A small autoregressive pixel model, trained from scratch: 13.4M parameters, 3.4 epochs.
Rows from block 5 of a small autoregressive pixel model, named by matrix and row number. Rows with one number belong to one neuron. Each number is 500 + 50 x the weight over its row's rms, rounded and kept within 0 to 999. All counts start at 0. Numbers have three digits each.
After each neuron's rows are labels from the 100 images, of 14976, where the neuron reaches its highest value: "responds to" is what is common among them. Only what is clearly more common there than usual is listed. The data: photos of arthropod specimens (BIOSCAN-5M).
# fc1: MLP up (model.blocks.5.mlp.fc1.weight, 1920x320), inputs 280-299
# fc2: MLP down (model.blocks.5.mlp.fc2.weight, 320x1920, transposed), outputs 280-299

fc1.297:451464469588617557413540500486503470516437558522499515544520
fc2.297:464553491620503456479494421482539520578493512528493530557286
responds to: order Hemiptera

fc1.460:493551495433407511430466580600601547455490512473530462539463
fc2.460:506526487531517533494590433436503566632462515486552578535512
responds to: order Hemiptera

fc1.28:481563513542462458543500404465436553525529545552435504506565
fc2.28:495478481623537547501541462450471499481450459489498555596476
responds to: order Coleoptera

fc1.159:496505475451487510405613464516556516497529431511494570474478
fc2.159:552426440384488481462578488563511492576439533504501494501520
responds to: order Hymenoptera

fc1.50:474405507436456399443543559491552537493502420472453472514466
fc2.50:510536430476508569498451542553428451468463521540476480473428
responds to: order Hemiptera

fc1.206:590557482534451535443515410391547446558592547452500491515497
fc2.206:517498448513490504607529534525458492531516556466498533541548
responds to: order Hemiptera

fc1.740:505541436554450551470426414455524507503529546559491488493600
fc2.740:523483468595602442462541515482474513476527469469496544382487
responds to: order Hemiptera

fc1.137:582507490515510475530456592497506513476419465492629432405474
fc2.137:434573494395518452426537474499470471509494519535427527478430
responds to: order Coleoptera

fc1.358:481493476509533523461508478552503391544550537483440538488468
fc2.358:455454525540605460449546513472497506484490550580535447529364
responds to: order Hemiptera

fc1.254:464480487439489564432465536495413490431453489431588456495394
fc2.254:406535474488569466475480444580537583504452470523488545435486
responds to: order Hemiptera

fc1.722:511511505572546475481478471447543602537520416553532489562452
fc2.722:519451462442535623590456578551554523483456519501411429541522
responds to: order Hymenoptera

fc1.75:512485499560604435521611446461425484467556451487548434560467
fc2.75:500474422489504477478555540521536403571528534335490491419565
responds to: order Diptera

fc1.402:436444519541466539545532491395528629540570473464525529476507
fc2.402:499579423481499594445538484579509513461492512534462488527482
responds to: order Hymenoptera

fc1.652:533491531584439475404539492496561447518484465405407504427518
fc2.652:620490500407474465395506475499412536500454502489456566504458
responds to: order Hemiptera

fc1.643:536432547546404514515473447431524527516588500438435481514433
fc2.643:535478508416533426424486552491497498449423503512521468351505
responds to: order Hemiptera

fc1.117:368421459487503432402532456446467570473488501365512492504590
fc2.117:518521502582417529505572511523512541542454497447476512530593
responds to: order Coleoptera

fc1.382:525502457555532479484466544427454457526551506499536509467441
fc2.382:526460500475411556463510580498402481541551553480498463479455
responds to: order Hemiptera

fc1.716:556508455421596505517561617529472526455481519517496440496583
fc2.716:514545489549450470503518431560489410597560561441544492444519
responds to: order Diptera

fc1.88:493471513546527444560536405445493495540518534443517534507441
fc2.88:464543476549537559473512536502586460569586496512505488424543
responds to: order Diptera

fc1.555:491506490487480478467535450607579528454485494562580522408535
fc2.555:506548498488502447557526524456582481529481445474485456519474
responds to: order Coleoptera

fc1.11:557472568471502545430533541415534566480546441543507449530553
fc2.11:488532534578510399546391451476477530522515571486495492532440
responds to: order Hemiptera

fc1.1:580486484422479616620504575534550477440449521534575478422509
fc2.1:485550460422463419497467515426488534529523556460491574388540
responds to: order Hymenoptera

fc1.419:420527472470525508463484451550505465558539450480583542568514
fc2.419:488586534508567502530581472427433622514472493441539518505545
responds to: order Hemiptera

fc1.755:420431482549495489610389510487545511472405562465481598387387
fc2.755:442509497490505452494451471485450509479575462475433456476543
responds to: order Hemiptera

fc1.161:463393462505438520562587448466492554502537518449585437455409
fc2.161:518463544472536456447439473516471516462496508508476552421374
responds to: order Hemiptera

fc1.157:453574445552538458395523478513453448536500522419530478553538
fc2.157:530479575469471576575484512539477521536509495484504426557695
responds to: order Lepidoptera

fc1.110:503488512518579502378562412433492471498470515474595509501460
fc2.110:471537391582480465514429498525521493469554498475474432461400
responds to: order Hemiptera; order Lepidoptera

fc1.122:602518409373507497465591438548529544543562520547520430518423
fc2.122:563517504472531433464530458447487470486501497425472511365475
responds to: order Hemiptera

fc1.442:470480435507517487466445514516524566492492559414511442541431
fc2.442:513508475437474478539547451515432438533467495517602484459518
responds to: order Hemiptera

fc1.729:564453622489446535541505490452554493568480554514579441542359
fc2.729:504570485379491528487507453451501467531534513417520461476470
responds to: order Hemiptera

fc1.615:559458516547537483446466550522612396459495522459472438528471
fc2.615:421554444587555432514457495505583585443448539545498521439315
responds to: order Hemiptera

fc1.53:528433541462445509489575414533553373532483525457490528481453
fc2.53:502418554460545388471445650518484543480470560561473501376558
responds to: order Hemiptera

fc1.719:495509544554492624510548420580541429539556562533459495460451
fc2.719:528472475371487450507540480533410603492518456434432585429554
responds to: order Hemiptera

fc1.16:590514526492525496584489486463542554505581462436522508534506
fc2.16:525504389489510540507558523611488469485498487482533593510512
responds to: order Diptera

fc1.395:454527546564555464461556485447516510489504460493475425549502
fc2.395:481574529580500382446439433437470506483491547436539546441184
responds to: order Hemiptera

fc1.197:466536525559525445493350595529461583447422459523489469438528
fc2.197:428505535468500512605543454536449445527548502515494550486550
responds to: order Lepidoptera

fc1.553:503562521491459537567453495515487551514545462377529419556523
fc2.553:497555487504552556470464477467498438478575565469542518488338
responds to: order Hemiptera

fc1.626:480519461473499543498478406570466567508534532536511484451611
fc2.626:487468567510453478475472541467468551488526459474452509517401
responds to: order Hymenoptera

fc1.748:472506512516494451546456498481499497559579558462511450571466
fc2.748:481388491449571544573564531480399545522565510443440447475604
responds to: order Lepidoptera

fc1.750:548506453506517519504484511440536536535555532528527493586511
fc2.750:542554545580461452616471504513528470475531528493519458448496
responds to: order Hemiptera

fc1.466:480470479498438476382424513488563496591465476363517600524560
fc2.466:457464528546492435550496479482421488465490475451521479548456
responds to: order Diptera

fc1.45:538529419500416516477478542514499443551579465448485543467463
fc2.45:607535533502565539537531483502536495452463494551470528448528
responds to: order Coleoptera

fc1.585:432511496480621395495532523539482423405469535408544511515455
fc2.585:498527557521465448451427507544466531424491551474551556452414
responds to: order Hemiptera

fc1.255:559438506563456544510451474462455494587547512512526502513527
fc2.255:416422502504522549427501518581519587378485468516499479480537
responds to: order Hemiptera

fc1.403:483463519454406414483483484500501425471596539480527556569533
fc2.403:499417438522510514450532495481459423606394533499500422404518
responds to: order Hemiptera

fc1.262:496436531540472547456582559466483521542537565572525514535491
fc2.262:430492520498509548550512479524505473418455426464506512417552
responds to: order Hemiptera

fc1.541:482558538553433484577524471425504400414438508485574505542514
fc2.541:497574541485505474468547449442571614456485460500543583425447
responds to: order Hemiptera

fc1.179:505566552496519558585419375531520395497436410564559478497460
fc2.179:540482508546498550475583532464508504490488563514473556425486
responds to: order Lepidoptera

fc1.718:562546474518511529435541536476524549489563484495402385449488
fc2.718:427547525442510531623543545379497474480541525570429573557451
responds to: order Diptera

fc1.353:440503571537485522509552357622549488468411496485463491495506
fc2.353:506445548537471479538444520474515581452454530491474411420483
responds to: order Hemiptera

fc1.121:531484498525500482499477513444581444570487470526425521445424
fc2.121:442495466550558548510463550538495491548542475578554538437487
responds to: order Diptera

fc1.723:439399545530476485589504452521552524447484409446469470549537
fc2.723:502492458440408518495518441441452548487565528445508533555492
responds to: order Hemiptera

fc1.507:494485512464546557502507466520531453457534514514502500461530
fc2.507:438521565547464499513436525487520542572469630539494513427364
responds to: order Hemiptera

fc1.484:507526496605508480462505505491579513469454519568536494576540
fc2.484:531494504495486455484505432475582562548453458500537497493185
responds to: order Hemiptera

fc1.34:538519555606435526494595467521561450517532504557496563558484
fc2.34:485546528497506533451474492466514469491520499410515530403454
responds to: order Hemiptera

fc1.268:509548539501426411508496561587505402588426483445545519478516
fc2.268:483476455517455407547409498476535511479548458495492555477471
responds to: order Coleoptera