Weights of a small autoregressive pixel model.
Training: soap at rate 0.0015, 21000 steps, batches of 32.
Rows from block 2 of a small autoregressive pixel model, named by matrix and row number. Rows with one number belong to one neuron. Each number is 128 + 24 x the weight over its row's rms, rounded and kept within 0 to 255. All counts start at 0. Numbers have three digits each.
After each neuron's rows are labels from the 100 images, of 14976, where the neuron reaches its highest value: "strongest on" is what is common among them. Only what is clearly more common there than usual is listed. The data: photos of arthropod specimens (BIOSCAN-5M). In brackets: how many of the 100, against the usual share in percent.
# fc1: MLP up (model.blocks.2.mlp.fc1.weight, 1920x320), inputs 128-191
# fc2: MLP down (model.blocks.2.mlp.fc2.weight, 320x1920, transposed), outputs 128-191

fc1.325:107091125134155183143114170096188117142132147125149120119097142131111130138160134131112132119130124082108119098148111096125104132162133149090101129144142136110085156133083115118105127133118140
fc2.325:148148098128099134090106138140148156090137120136149155108152100124141142103116147164137117163157169159139138145138118134151126134088114161164057108117155110144153110125110089118177132095129092
strongest on: order Coleoptera (39 vs 16.8)

fc1.312:092119147125116137142107145126112125115156160135150103141118148139176147108108110127088123138087127117104159169133105189094132129138140160103114115118117132094126126102163130131153117173204104
fc2.312:103090155119152127109140119122147183158141123144163119118114146104153138167154121118124167138158120173094135099123124157159143157066140117119110079130127141134108137149121133133144140163118119
strongest on: order Coleoptera (52 vs 16.8)

fc1.741:165141135095111089181109093121127138125130152120127104113140080114158114132080074117120125140137112123131127134134089100204166148099152105110147109143139140138135109124132120129068146147114127
fc2.741:143131125106114161127131144139150113191111122092123168140172140155111090109156099101161108124122123147121154098133126146142120117141127120134122155138113125180095144088168117143129091102176174
strongest on: order Hemiptera (28 vs 11.3)

fc1.339:145108142102162092144126136167147158083074082144132128130126092138126136163128151121095149130150116102137129127140077068120114119155145162175132132138113128144106093156109138144175137153090130
fc2.339:120102129098123107113149103138129180140135166122143157134095173161140123083126097135157152144133115115096146132170139124138119144124098139087111163151127081172173135135146116096144155122104073
strongest on: order Lepidoptera (29 vs 7.3)

fc1.285:112134116075136147181123106126124120133104123122110099141167098110188110118119147109132084105138110155156144148123150163116102107095155148078145143140135150127169160149137099108149137162132101
fc2.285:130078126103082146135139086138096153135139136117118148134129071156131113145103161101151161110142110114168077127136123111149112136147123150144125164106124138139145124108130134087096175108145113
strongest on: order Coleoptera (36 vs 16.8)

fc1.438:138146119141137128093094127132142110107121177181114144102131157142168119114165142147115099123146139107118124132129107105141128083178121159094123127159153148124149157154074122132091094127134112
fc2.438:164165114151164115134137060152103107109168120147149141163131070117089140130107148096133155125101125111120127127149098132143111136110124124112135157139127121129125123106134125083173132121152171
strongest on: order Coleoptera (39 vs 16.8)

fc1.95:132110107117121121172122102104140140105109121189121140150106112125131130143138104156086142137095160110160113138139174122142136128129112126172066138105156136150116126138156087079117180133155129
fc2.95:089135118115094116112100125105136118188070121147105146124184127075133117128097114128139160126181134123129082116149114167145106138144122133091178132144139124103127099152154156131124092123158109
strongest on: order Hymenoptera (50 vs 20.5)

fc1.332:145157135136128137099089110121114147129107144158147136116103139113133149153141072150141091144145090116117115128105123076070126106121102135114136123135119092150140081111101132102122118138155137
fc2.332:083125114152134121132122165160138171124128131132159150109097153098116073125128132155136072117134098092097102111104114132118130135136119112142136149129138105181076117128162141182111127077096094
strongest on: order Hemiptera (58 vs 11.3)

fc1.195:113133103105144133145134085105131155150146101138079107120110147152131136136120116157117156142165141131121117115133150161186125134094084138098101067068115147133130114144082133164143150114096141
fc2.195:108162132111096117116110132169120155106097126120132098142134181172108151108138134129160111123134133106097091109160145136135091105126122160135134161151199127116148105140152106095111085106124085
strongest on: order Coleoptera (51 vs 16.8)

fc1.175:142124136168119200099145110167154128150128134154121165121174109109145106120142153114125120128158124132162135124141133137107178160127143128138114141152124109120131146087145144139120123122185149
fc2.175:135137103088154144105124131143088149133095152133063149143137149103151123135124120145078144101110148126127149144100107106083118151147156117108104146156143180152070114104114096146157159136111094
strongest on: order Coleoptera (44 vs 16.8)

fc1.136:083163126132117119105179111131154103118109144143148128157157169150152113129086140102088128142135098160123139121124170090141164124139133136083103125113162167160163143136114136174157112126114101
fc2.136:096112149129125159158119136099120195165142148138132109113157141137146111134167128148138132121174131111083096093138115131131122161141131104094171086147168143125146092119143115117120126111157127
strongest on: order Hemiptera (35 vs 11.3)

fc1.471:132122113112101139101132160172138122083115137106100123156126131116107149112122122105098148103112117117109179135147144145116112143165127121159132135118135120138112118177071104129126111166091142
fc2.471:108120083093134160119181121131108119130145139151152145146121149111102128099109144154143122129119143134139137079154092127147137122094082127113083144136145144151142111114146166148115157122123132
strongest on: order Coleoptera (51 vs 16.8)

fc1.607:174089111098138129078142130122131131145113097183134110157107161120160133115126135126153128155144060096138108143094154127134163109087153108114114148155108148139141098116144101157085106107124131
fc2.607:079122159108165092112088113127165136115119110125111138160151144121104092135124134139139137117110113154120100127159165090128110067177122152086150151120069117095156141081166134091103147121089150
strongest on: order Coleoptera (46 vs 16.8)

fc1.275:153138143082170130110100149078140162128077156163147118142140140162115151123156119144119123138172117112121138146125076147126103156138123134140139096102158126104120077143090184169145118106149105
fc2.275:111131140153102116138139153173158137159103114131112164086140092170136072127132168166141122133100137110146121131114095126146138109140135095125106151160097147171187134105128137139074131114141114
strongest on: order Coleoptera (52 vs 16.8)

fc1.321:125102126157142152103121133134148108141124172148107136163094096152131088132164119148128121146134115138123162166110144141100144125122133157136151091095106168139133097140118113120120094121148151
fc2.321:096110127143096133147112143143109121145102109128096136131166105141116105156109120145111170123135110102098122136154171163131117139117157136137057120119172154160132133126112127132130120130113117
strongest on: order Hemiptera (50 vs 11.3)

fc1.186:138138111152168125162112114148162146129131168112121135114117149141163169078132148128130136158161114138164135137127106102129102149157146148104132126092166127132145113167138123164136175103137154
fc2.186:088140122135088126126077147113137154125118137173113111138158152153121096123090160127093133127149120095118122154146118132144116106115130164135137108182193107092143120097157104057144124104154087
strongest on: order Coleoptera (83 vs 16.8)

fc1.601:144135103085119114099147152152153102119121175148170103089151147126135124138120152111100115090122119117127141114126078128115150141140114168099140155130083114134141101176142185108149140156124148
fc2.601:120144094138137140117135077087126082125106140187148135140172147101144098114133112106108117156147034107136115104168088180134124136119113090129110168094119171152138146169109107136130143122111064
strongest on: order Lepidoptera (25 vs 7.3)

fc1.50:093142123117169167093151152121157141151111133105104135160130119163156109157105118124116086143118192114109133101161129150158129122150123141132112162119090084099129088106146155158164161090121136
fc2.50:141104139101141096137117147113140114077163153159143090174143140104153128135086122098135140117153102151152146112124134126107136146141097135154184093103155142146129128134167157107139133158141135
strongest on: order Coleoptera (40 vs 16.8)

fc1.647:089117103129108137127167110129159133097157132116140137084121144138146155083120176154170098112150133133125106115140113129065158135138086147116117126120146157126117113133145151146137125131107079
fc2.647:147212176156129163115132169133149145102131139165155149159137074135151110112146123120112102119155087100170138127166099099125127132127155127150099085136147155128120076145135093127138155111120120
strongest on: order Lepidoptera (25 vs 7.3)

fc1.636:152139132094165097119122159198089101110082119087113116118136101111152141107137137130125173120117126134130155080126165093120148144128113117124115152176154135099114125071104147117112157120118108
fc2.636:139112159127135132085177118111149130122093140143146116183106138143144082120123124154129099161132115086113150138164082109119138122098163126128100141145116166104134133136162123152151127154141173
strongest on: order Hymenoptera (47 vs 20.5)

fc1.465:110131111167144130155113114126146166093163129079158123111092111132119136103164117152124158142152136135125104103118141177136108139147104171099098100132154099122089118133120119106144166132132126
fc2.465:111173107119118145147149085090109141070124139121091134103149136121093111132126107105124137124124131203126133145172139143135078134120117174124125115192110121138150111162147144141081130118120080
strongest on: order Coleoptera (45 vs 16.8)

fc1.689:101121084116153131131121107177097125147115151127142123112129149126148150138124116123093130156114111100174119162144120074100133150154133114133121154158106136126140159151100093111153099117101149
fc2.689:138131115135136076140104087123124132108149116112112088159115131133127130102105128133164172153160132108098117154131170140095156105129106141116122145136123120153120133126116167131146132127142135
strongest on: order Coleoptera (67 vs 16.8)

fc1.727:146124125104106090087138104133091126127120120111132127145141103076135116156163160081153082138140122150101183161109133129181125178104154101152134151132128152153143117118097116113145146037120123
fc2.727:112148140138160154134146128094141146128147120185082152091132135110142108130122084147120114107120151125112124112168112092133133122134098131139174145126145143074113150170151083136124158119105138
strongest on: order Hemiptera (41 vs 11.3)

fc1.693:104138142127151121134133122071116134142085070094114154064170112123140112136113168163144148148118102095136160135113116155126120150106081135132138122149125130125136140130121136135151155092094131
fc2.693:093156141128105104080133132139066130111104107137122133096142193142100171132125128102135097151123113139078132119128120148120167116141110119080156108123141156159123105140155107139146139148115114
strongest on: order Coleoptera (62 vs 16.8)

fc1.608:129114095091127145075131102104109108115108132132157160128122134124129121154149131108116170141078102109132131159103122169123112118143126143171138116058141126141109137146139094144107157176156170
fc2.608:137108090084140125163130082137123119149125160140128123148133113108138109108128105111156158151125140121116109092154106135145138116108094165086097134127142141128140108105119154111121140141113131
strongest on: order Coleoptera (75 vs 16.8)

fc1.456:106157134143150146159118128103136113161115140138120130142127100138143101108100166182139151149126119155122124116074119094120117113130095158148107137087149147177139128148129119186167105161151149
fc2.456:106106130141087149112145140147119137121099143124139125131108137184119161136096153155140147145119076101090111132148139130122126133125154130122167139166169141117157129149148083124146087100132107
strongest on: order Lepidoptera (33 vs 7.3)

fc1.249:096144130110120143065149135152111072138146134121135175111126167125111126127133134133081163099144134127087119122157116134123125115109139161117113131104154121133110125149173143122135121109140147
fc2.249:121107134105130129108113094111110138087138165161140132158124158061097118127106095096158155143113091153146121097147135168131103116148125141135164125100125140138117127122145140130148161128093122
strongest on: order Hemiptera (28 vs 11.3)

fc1.580:178098135098119147145108114160108088076147184110115094085130150120121144125133166125158162123067127125161152145141129131101119166145142101126129111126140100101164114094104112130087127112135122
fc2.580:142141082140163129131134128145157158121121133130057094134130181151125150107101118157137163091102152131113171126167083177147100087165089117092122123140110114127166145163130150184119143156143124
strongest on: order Hymenoptera (41 vs 20.5)

fc1.356:135139121123118163154134113110121110091143126108128109128138151116148109085154104142123161120077126154144118083092107156098146116115107102130138133129142129180137124107120133150148136105121144
fc2.356:101114135152116135091121145131124122125144108130145122131153128112124132163133146153152155154181133118147117145099105140162152154091132162135147109107133122108120114136146178115118114158177127
strongest on: order Coleoptera (38 vs 16.8)

fc1.497:118120140128133145150130163128127118133117150126144120157111099102143145108157133076162145135133116132131123139088124111131095129123133140116160090107137137085163173139116137192122116117099119
fc2.497:092115165103135116130100107142157139137134134152087119101160099169120113132152117103083105073095084090149130150153125138133125163116086133110158151159162086130118170106166115120102099158127117
strongest on: order Coleoptera (40 vs 16.8)

fc1.81:147069105116089115133148103138132124079104113115157134104116086074166140128128120173130147116165160158106113136097092111110131134112136139142132150134114122134123121157115063138132120142123128
fc2.81:117139132113126134061095147151141171127106155133108117104141137107144131082112132145122132158106120127183137131160129136172140086111119114138115132159117146131124119137110134101102128097101122
strongest on: order Hymenoptera (42 vs 20.5)

fc1.378:071128170084107096117111115144141164112135130166109108134133068158109147122125121084153100142154139079132121133134116134142148159141124091156145135145106109107154112116108146147131115124151076
fc2.378:115118160139108137127123126077168137193109171098152102153144162128127131126114105107111120119157137123149137166138111136090116088113130116126156088119149069127138147158109115157140126120100130
strongest on: order Coleoptera (52 vs 16.8)

fc1.178:117134113133118176091081135132118121093181164135137073107111151120152158137184155162121135127121134104104147156143123162159132168113143139108149152104122143119147111117163175098149115146183156
fc2.178:157094177124128119070182134119140116167124123150139118091150160092111137134131117114143170125101126131116098092128092122104091139146099152181116110135125119123137128141122139161117157099101111
strongest on: order Hemiptera (30 vs 11.3)

fc1.666:120119133107165157124100115123137153136118169106174116105124116158146093123156140107163166101111100093085132155125081106135136146137137127147138111124100104119140122126119139149199128117128123
fc2.666:125096151115103089119150120132111144122100199114111146150138137089113121145149153164108126123110122116119138144156080119151143123152113135147151148146100126115129136147122134125129120125106165
strongest on: order Coleoptera (50 vs 16.8)

fc1.524:092179137104113161099123120109139144070102119155143115138142115141130138123112131154128134117133133158124129133112133089143104096133110195119072094119140111102141156140097108097154177132154093
fc2.524:104153162156126162128152128132107111160145112108141092150114130129156107140139181135144136158158103086152124072146113141146142135115135156087115087128160101192146111174113151134148133126151125
strongest on: order Coleoptera (45 vs 16.8)

fc1.23:120128115153133134144140143139130115171110152154143148150106131084107161128100114169131117141131111090148112129152150114172116103175119173162163124138116133064126116163130147110151128163150154
fc2.23:134128117131138107106146158163168137163135136143164132126122090130140116116158134125120087141160132132109109111149105147119152149151132101081114123154149105124111127113169145146154147118073094
strongest on: order Coleoptera (49 vs 16.8)

fc1.710:119132070149127114111130130105107129104115163164121110123146120149147129129154146140138095082185116131103105161170143129104181142194128120091139183130148120130138111082157136130147103127071086
fc2.710:122124201109089120185083120077088154129117136109164142129155085121143097120156132141105149155185127100076108135159098150127141144125104103136108122129169150136147132137105100115176107166122088
strongest on: order Lepidoptera (28 vs 7.3)

fc1.76:118179133115157166106125111174099132115105160095134097132165093154141144131095175145124164158110132128147125166152105144149089114136169109110154133115085090154134099133134094140141135127169140
fc2.76:158163105140162126116120078128144125130115143116115124136141102125112127118117108130137106093133111150094074141135149152117131145170090134124098141139149121148122184151101167107140130166101122
strongest on: order Coleoptera (47 vs 16.8)

fc1.664:140109097100116137145103126115209182144091150189100154119098124117115102100101100127128148107164097123156131109161101131103067165124123152098105123092154101157109119178123172100129121136121101
fc2.664:127170110063099117065161117136096161113135121139122121138141151118114163126129136125133117138125158147089131139131067096145117136135086162123132130134107135151157133087125132121123124131107096
strongest on: order Coleoptera (51 vs 16.8)

fc1.328:114141138128126118094121159108119147115126139136138120109129106135169159119114103155083128113116080135123120138111127106161129141139146131108112132109123103165122146165101095120093106137111145
fc2.328:157148087138108095111131148105159159093112148147113128143156150157104089166120165113137153157139119117096087111154099148154133123096162153083120083066121140148123122090128095076155169153122107
strongest on: order Coleoptera (38 vs 16.8)

fc1.462:144058113121109183170134154104154083118126169149158144132115117094103132145088153100123160125142120163147112067157120139108127130130124158148045144134136113103141129129086119139139104094125111
fc2.462:099166141122149153139145150075101135116128096127130134110155149149112104111139151153110136072093136133136110120080121156136172109086099160142150119110133121142149131157135125110119157138129124
strongest on: order Coleoptera (52 vs 16.8)

fc1.170:160126126118115101132140099127136210123151152126114109137096133130113090137121158117178147104141100121104147182118172105130101112092143155127089132164101114127176152151151100135133151176141128
fc2.170:105137140134125058120104154120094148119147175149097157074141138142110114153145133092115110140156135129135144128130081123148086097112114073113138127161127158110166123126130138054096125108163126
strongest on: order Coleoptera (79 vs 16.8)

fc1.409:175157120146150140119109125114149131118101140064166134164119156120142154160142116118132128113132099138131095148128134166103104164137074129109118150145146110103172139077130145113142132103111131
fc2.409:072143174148108143148149134126102123095176146128137154131105099134148115116120123112148133117086135166120135108136092120123128118123097079092113120104148152127163119119141090138130117173115114
strongest on: order Coleoptera (42 vs 16.8)

fc1.532:139152116130086126115109151129132127079133117196166118120159148089135188140117112119101108131122109120131114129089100158105132113136116116109071154138133117161139149120114120135137131075145119
fc2.532:141157133124144111128135120131096092124146112107149148118184142149101150094131081138139101101120140130161109127178150140187096114142110141138113103120129081130095102162085088160114135148131149
strongest on: order Coleoptera (40 vs 16.8)

fc1.360:106164148104151095147116153103119137114089162130128087187115132113126102111138127108069112104137089138143127165156123125132127146125119151114126128155134079155083103124131136110141155106157164
fc2.360:116107159141135152112098127176143135146131130126114162113119137158121138127133101111169107118139116121084072154178152159115146128127159140108125142136145162145098131103133111130143119136074096
strongest on: order Hemiptera (65 vs 11.3)

fc1.699:095152139126102152146119121138130138105164142150158140166145183122147107159080093135135108134110111177112156128124150184166104124145090124130104128136101086130099128097151123174194135149146134
fc2.699:094098130089143094156133115144164056126097124122155138159122117138111139098128102131093196105107123117138108153119173134123183102147115168144175112166153108154136132098119140134118088178184098
strongest on: order Coleoptera (36 vs 16.8)

fc1.1:082139089124129122144119162112126143166151145147136140133144117143179188126102092091136105156092077082166091123093100100124155184111152156137130113152127136088141124152123119107112158071135146
fc2.1:125159137192119137092134098179135104088098112123118114127141122168128059156123132048127142145115108156130126100139174143094105129142132126156161157135131140155142091098137098137089128133134138
strongest on: order Lepidoptera (27 vs 7.3)

fc1.758:140116074142156147141096110103134122119168145140142139113136133110110122118128133155129160121129106145132159130121119127132136143109089113121178131183144136113116105164156155143125133112116151
fc2.758:152125149121143117110120110130119163109155162145117141130135123099168114182117123079159119113130150136112119108135153120158106148150102114123152125124108167113128113108198140129154161127151154
strongest on: order Lepidoptera (28 vs 7.3)

fc1.548:138143149180094080149106159105130153088091136136130175110147126068154110100142144135104130121141111110113150182106081106094173111167151166156148102126162113141136095102161134156124134153120091
fc2.548:108096142086112117107167130128096197141079137179113149134153098149151124110103138154184113131136141135158133140109132145101125133101118103113120137142119101137184111119115122133143149117126132
strongest on: order Coleoptera (48 vs 16.8)

fc1.213:123103126127159131132173126099119093124118101090110138135125141070104122146130128127100100101110126160090188130149146160094166135166090091128137137116156142114114113130087184125154122111104151
fc2.213:128124138126106119142141147159103103124152112142174114116154125092067123105152129142098185133189082092113135152118082105156112104123125170145157153129120162143108110140165163128096129143156103
strongest on: order Hemiptera (32 vs 11.3)

fc1.128:156092090129159073160135106115145119080170058119096180126130129135102159132131137151143072176123115141109147129127137185108088145105122098086105123109108137132120143078148143109099149111127112
fc2.128:116126142148121153135066117130078098162149183097189130112142094099135089159130102101143098138155137136133155127122116160102089134102115126103126114134097113145161083126152167126150125098123129
strongest on: order Hymenoptera (50 vs 20.5)

fc1.544:100128161148173117137134115135125102181094105134109123132120123103147129119079117118136183119133130113172132117143130106122171124145127155140130130091131187117176137115072119131160152077138153
fc2.544:130142103110101132112134151119105135148139119126125110123151151188095122154156131119148116134115166149135127156181113144149097126100121165105129116156137109154098095098123083110146131138137133
strongest on: order Lepidoptera (27 vs 7.3)

fc1.287:112056153103145099132107147152132154129133172112132139116129151110122134143138107105122166127126148135133128137113152116145083122084146115103119146129115121163163128162147129097159131143101143
fc2.287:111115104141127133096135114131175092098106161159116135126137157102110127094105118130131090144129131153107109099121127139133125134097121179097093117166088117142153096156149144153102148100125129
strongest on: order Hemiptera (42 vs 11.3)

fc1.72:165164113179110092126140101120104120126108132174117128073141134127102139147132122101123111130144077152164119164141103121105113129141168179116127193126165110126152141129105129111111139147158111
fc2.72:121129136132156069129133094143100168139163158126135117151130151098116117162101105138115074141136111145140115148142130144118136174060134139111138215119124138104104135114134148125142091108114128
strongest on: order Coleoptera (47 vs 16.8)

fc1.658:077151147135162105104122149179177136140105117161142114144114127137111127120127157083135170164166107116122097115155114088122154138153114121166107134160137146096137110135174107166083142149110165
fc2.658:135146131166137171153125109142125145136130104135161141135132141157159125138190119103152151161118131137127124146164116149145137120133168146125170120149144121141130169144132135094152093155151132
strongest on: order Lepidoptera (29 vs 7.3)

fc1.440:121134123157139114066112106105104110098128131155132128117154187099117123137138108088122149117116135144129130109155131110114113132105097161119109159128097154115120110088156102117114126172141104
fc2.440:148116156126142133113172123127122119176114150138123157157149123064135130115124095127135121103137075102114094095148128103157167134151116163133120120112167123094100128120162150145111126181138122
strongest on: order Coleoptera (44 vs 16.8)

fc1.389:107155161130119131126093123108127101119199129167107110147172197121122097132102136125134104091093138153129169108125130159099113140124122155114101132169118092088087103134131147113104121111145144
fc2.389:105114138113124116129136194132084127178096100093133143122185131115099132152133108115141153132130146093137122151127164143156105131123160110142146109143126137121112136144108140122144146120110101
strongest on: order Coleoptera (39 vs 16.8)

fc1.115:111167099127143161117113128126134121142110088105140110119129127135108132130117081131118132131081118137114104127078100088136124078162129116130095162131148120125132127150099138141080126105165148
fc2.115:136137144118105089100169094139120163115148133151166072128129132148146148110152123112136116102107139157127128150125123156150090169128123070110135118164110140117136120082135113088164134143146105
strongest on: order Lepidoptera (51 vs 7.3)

fc1.479:162170113096133117150144137125083152155188094130083147126142107145112098113136132108128110133111150148086176135157160158129116110147123105158115091114102163154183121156080142146103102088121163
fc2.479:118139136148125142140185148118108159122103130124127141108195179162137139154132142121136131109153127126132114167179159164144062180132086144106147117144119155133118162056191129133144143103115107
strongest on: order Coleoptera (42 vs 16.8)

fc1.596:137111098153143128123105180125113164121125138132135113123140142086134125114118107096119116139163160111163097117129138098125153101112147101103129112109139140121189108137135101137120102118132149
fc2.596:129126092173173128133168110152140147126148091139172124144125144117132144144160149111128172143121105106107127139133118168099133119138141095133146157152136086141115135128159131122131088128139113
strongest on: order Coleoptera (43 vs 16.8)

fc1.340:132141118106159099146162117142102143125154179138158124103157146155133168105105108074129151149148077177103145122143158119141156158159143068131102146128144133108147124135139124122142097144108128
fc2.340:140170165157052136151130103145120114160109179123157129120124148125151069116121098135133138157088125152098147101131125106150140133125094159138160127131116139179134151136190139131130136096134128
strongest on: order Lepidoptera (27 vs 7.3)

fc1.247:095087132137128138143197111143140147154130143131130148112141092097110092069139132157154148111130072118112143138110140116133118166137133086180124116193149122135158140096123104107106148119098125
fc2.247:145116153135113087088112134116139111120132143168081129121145144145105106151180115100137161118119179137124138118174149112159099122145115104070136125125120137126102102089153155154153133099115110
strongest on: order Lepidoptera (26 vs 7.3)

fc1.692:109100097136128153119101133133105141105118180149115119123128123112129127156151128101171089105170123130123136090147122098139146101143089119119134137136109163132116136116083125136160138159110168
fc2.692:095180152104168110140159129142100121133148109089137139112131165133118119166095171144110164100141144125120093174155119146155135130097100124105126130095109116146130099127100118139130147158125147
strongest on: order Lepidoptera (27 vs 7.3)

fc1.385:115160136107102107127092117138148132165143134113125095131110144102091127147120160119170112145055101148160134110118137145139103112097121145130107130126099154151184129130132133115087152134088146
fc2.385:119141145136154113145121102134140149137123126116129139172116094138137138176142104119105161130088129087130114073099138133150132111131054124106157137137147129102119139183134135151152108131158116
strongest on: order Hemiptera (30 vs 11.3)

fc1.122:099143128127139145112116127137144123161152118164139122090057120133151105140104113126139141177110105096127138135124079140159129123124118152124153149165114124143140141157097144139147117170113127
fc2.122:142145131106100113160151065097125113165134110102173131156130092126119125111145108168123123139108098102144126128122125153150134163146108124135105124133099161128109100102156138157099152080144103
strongest on: order Hemiptera (30 vs 11.3)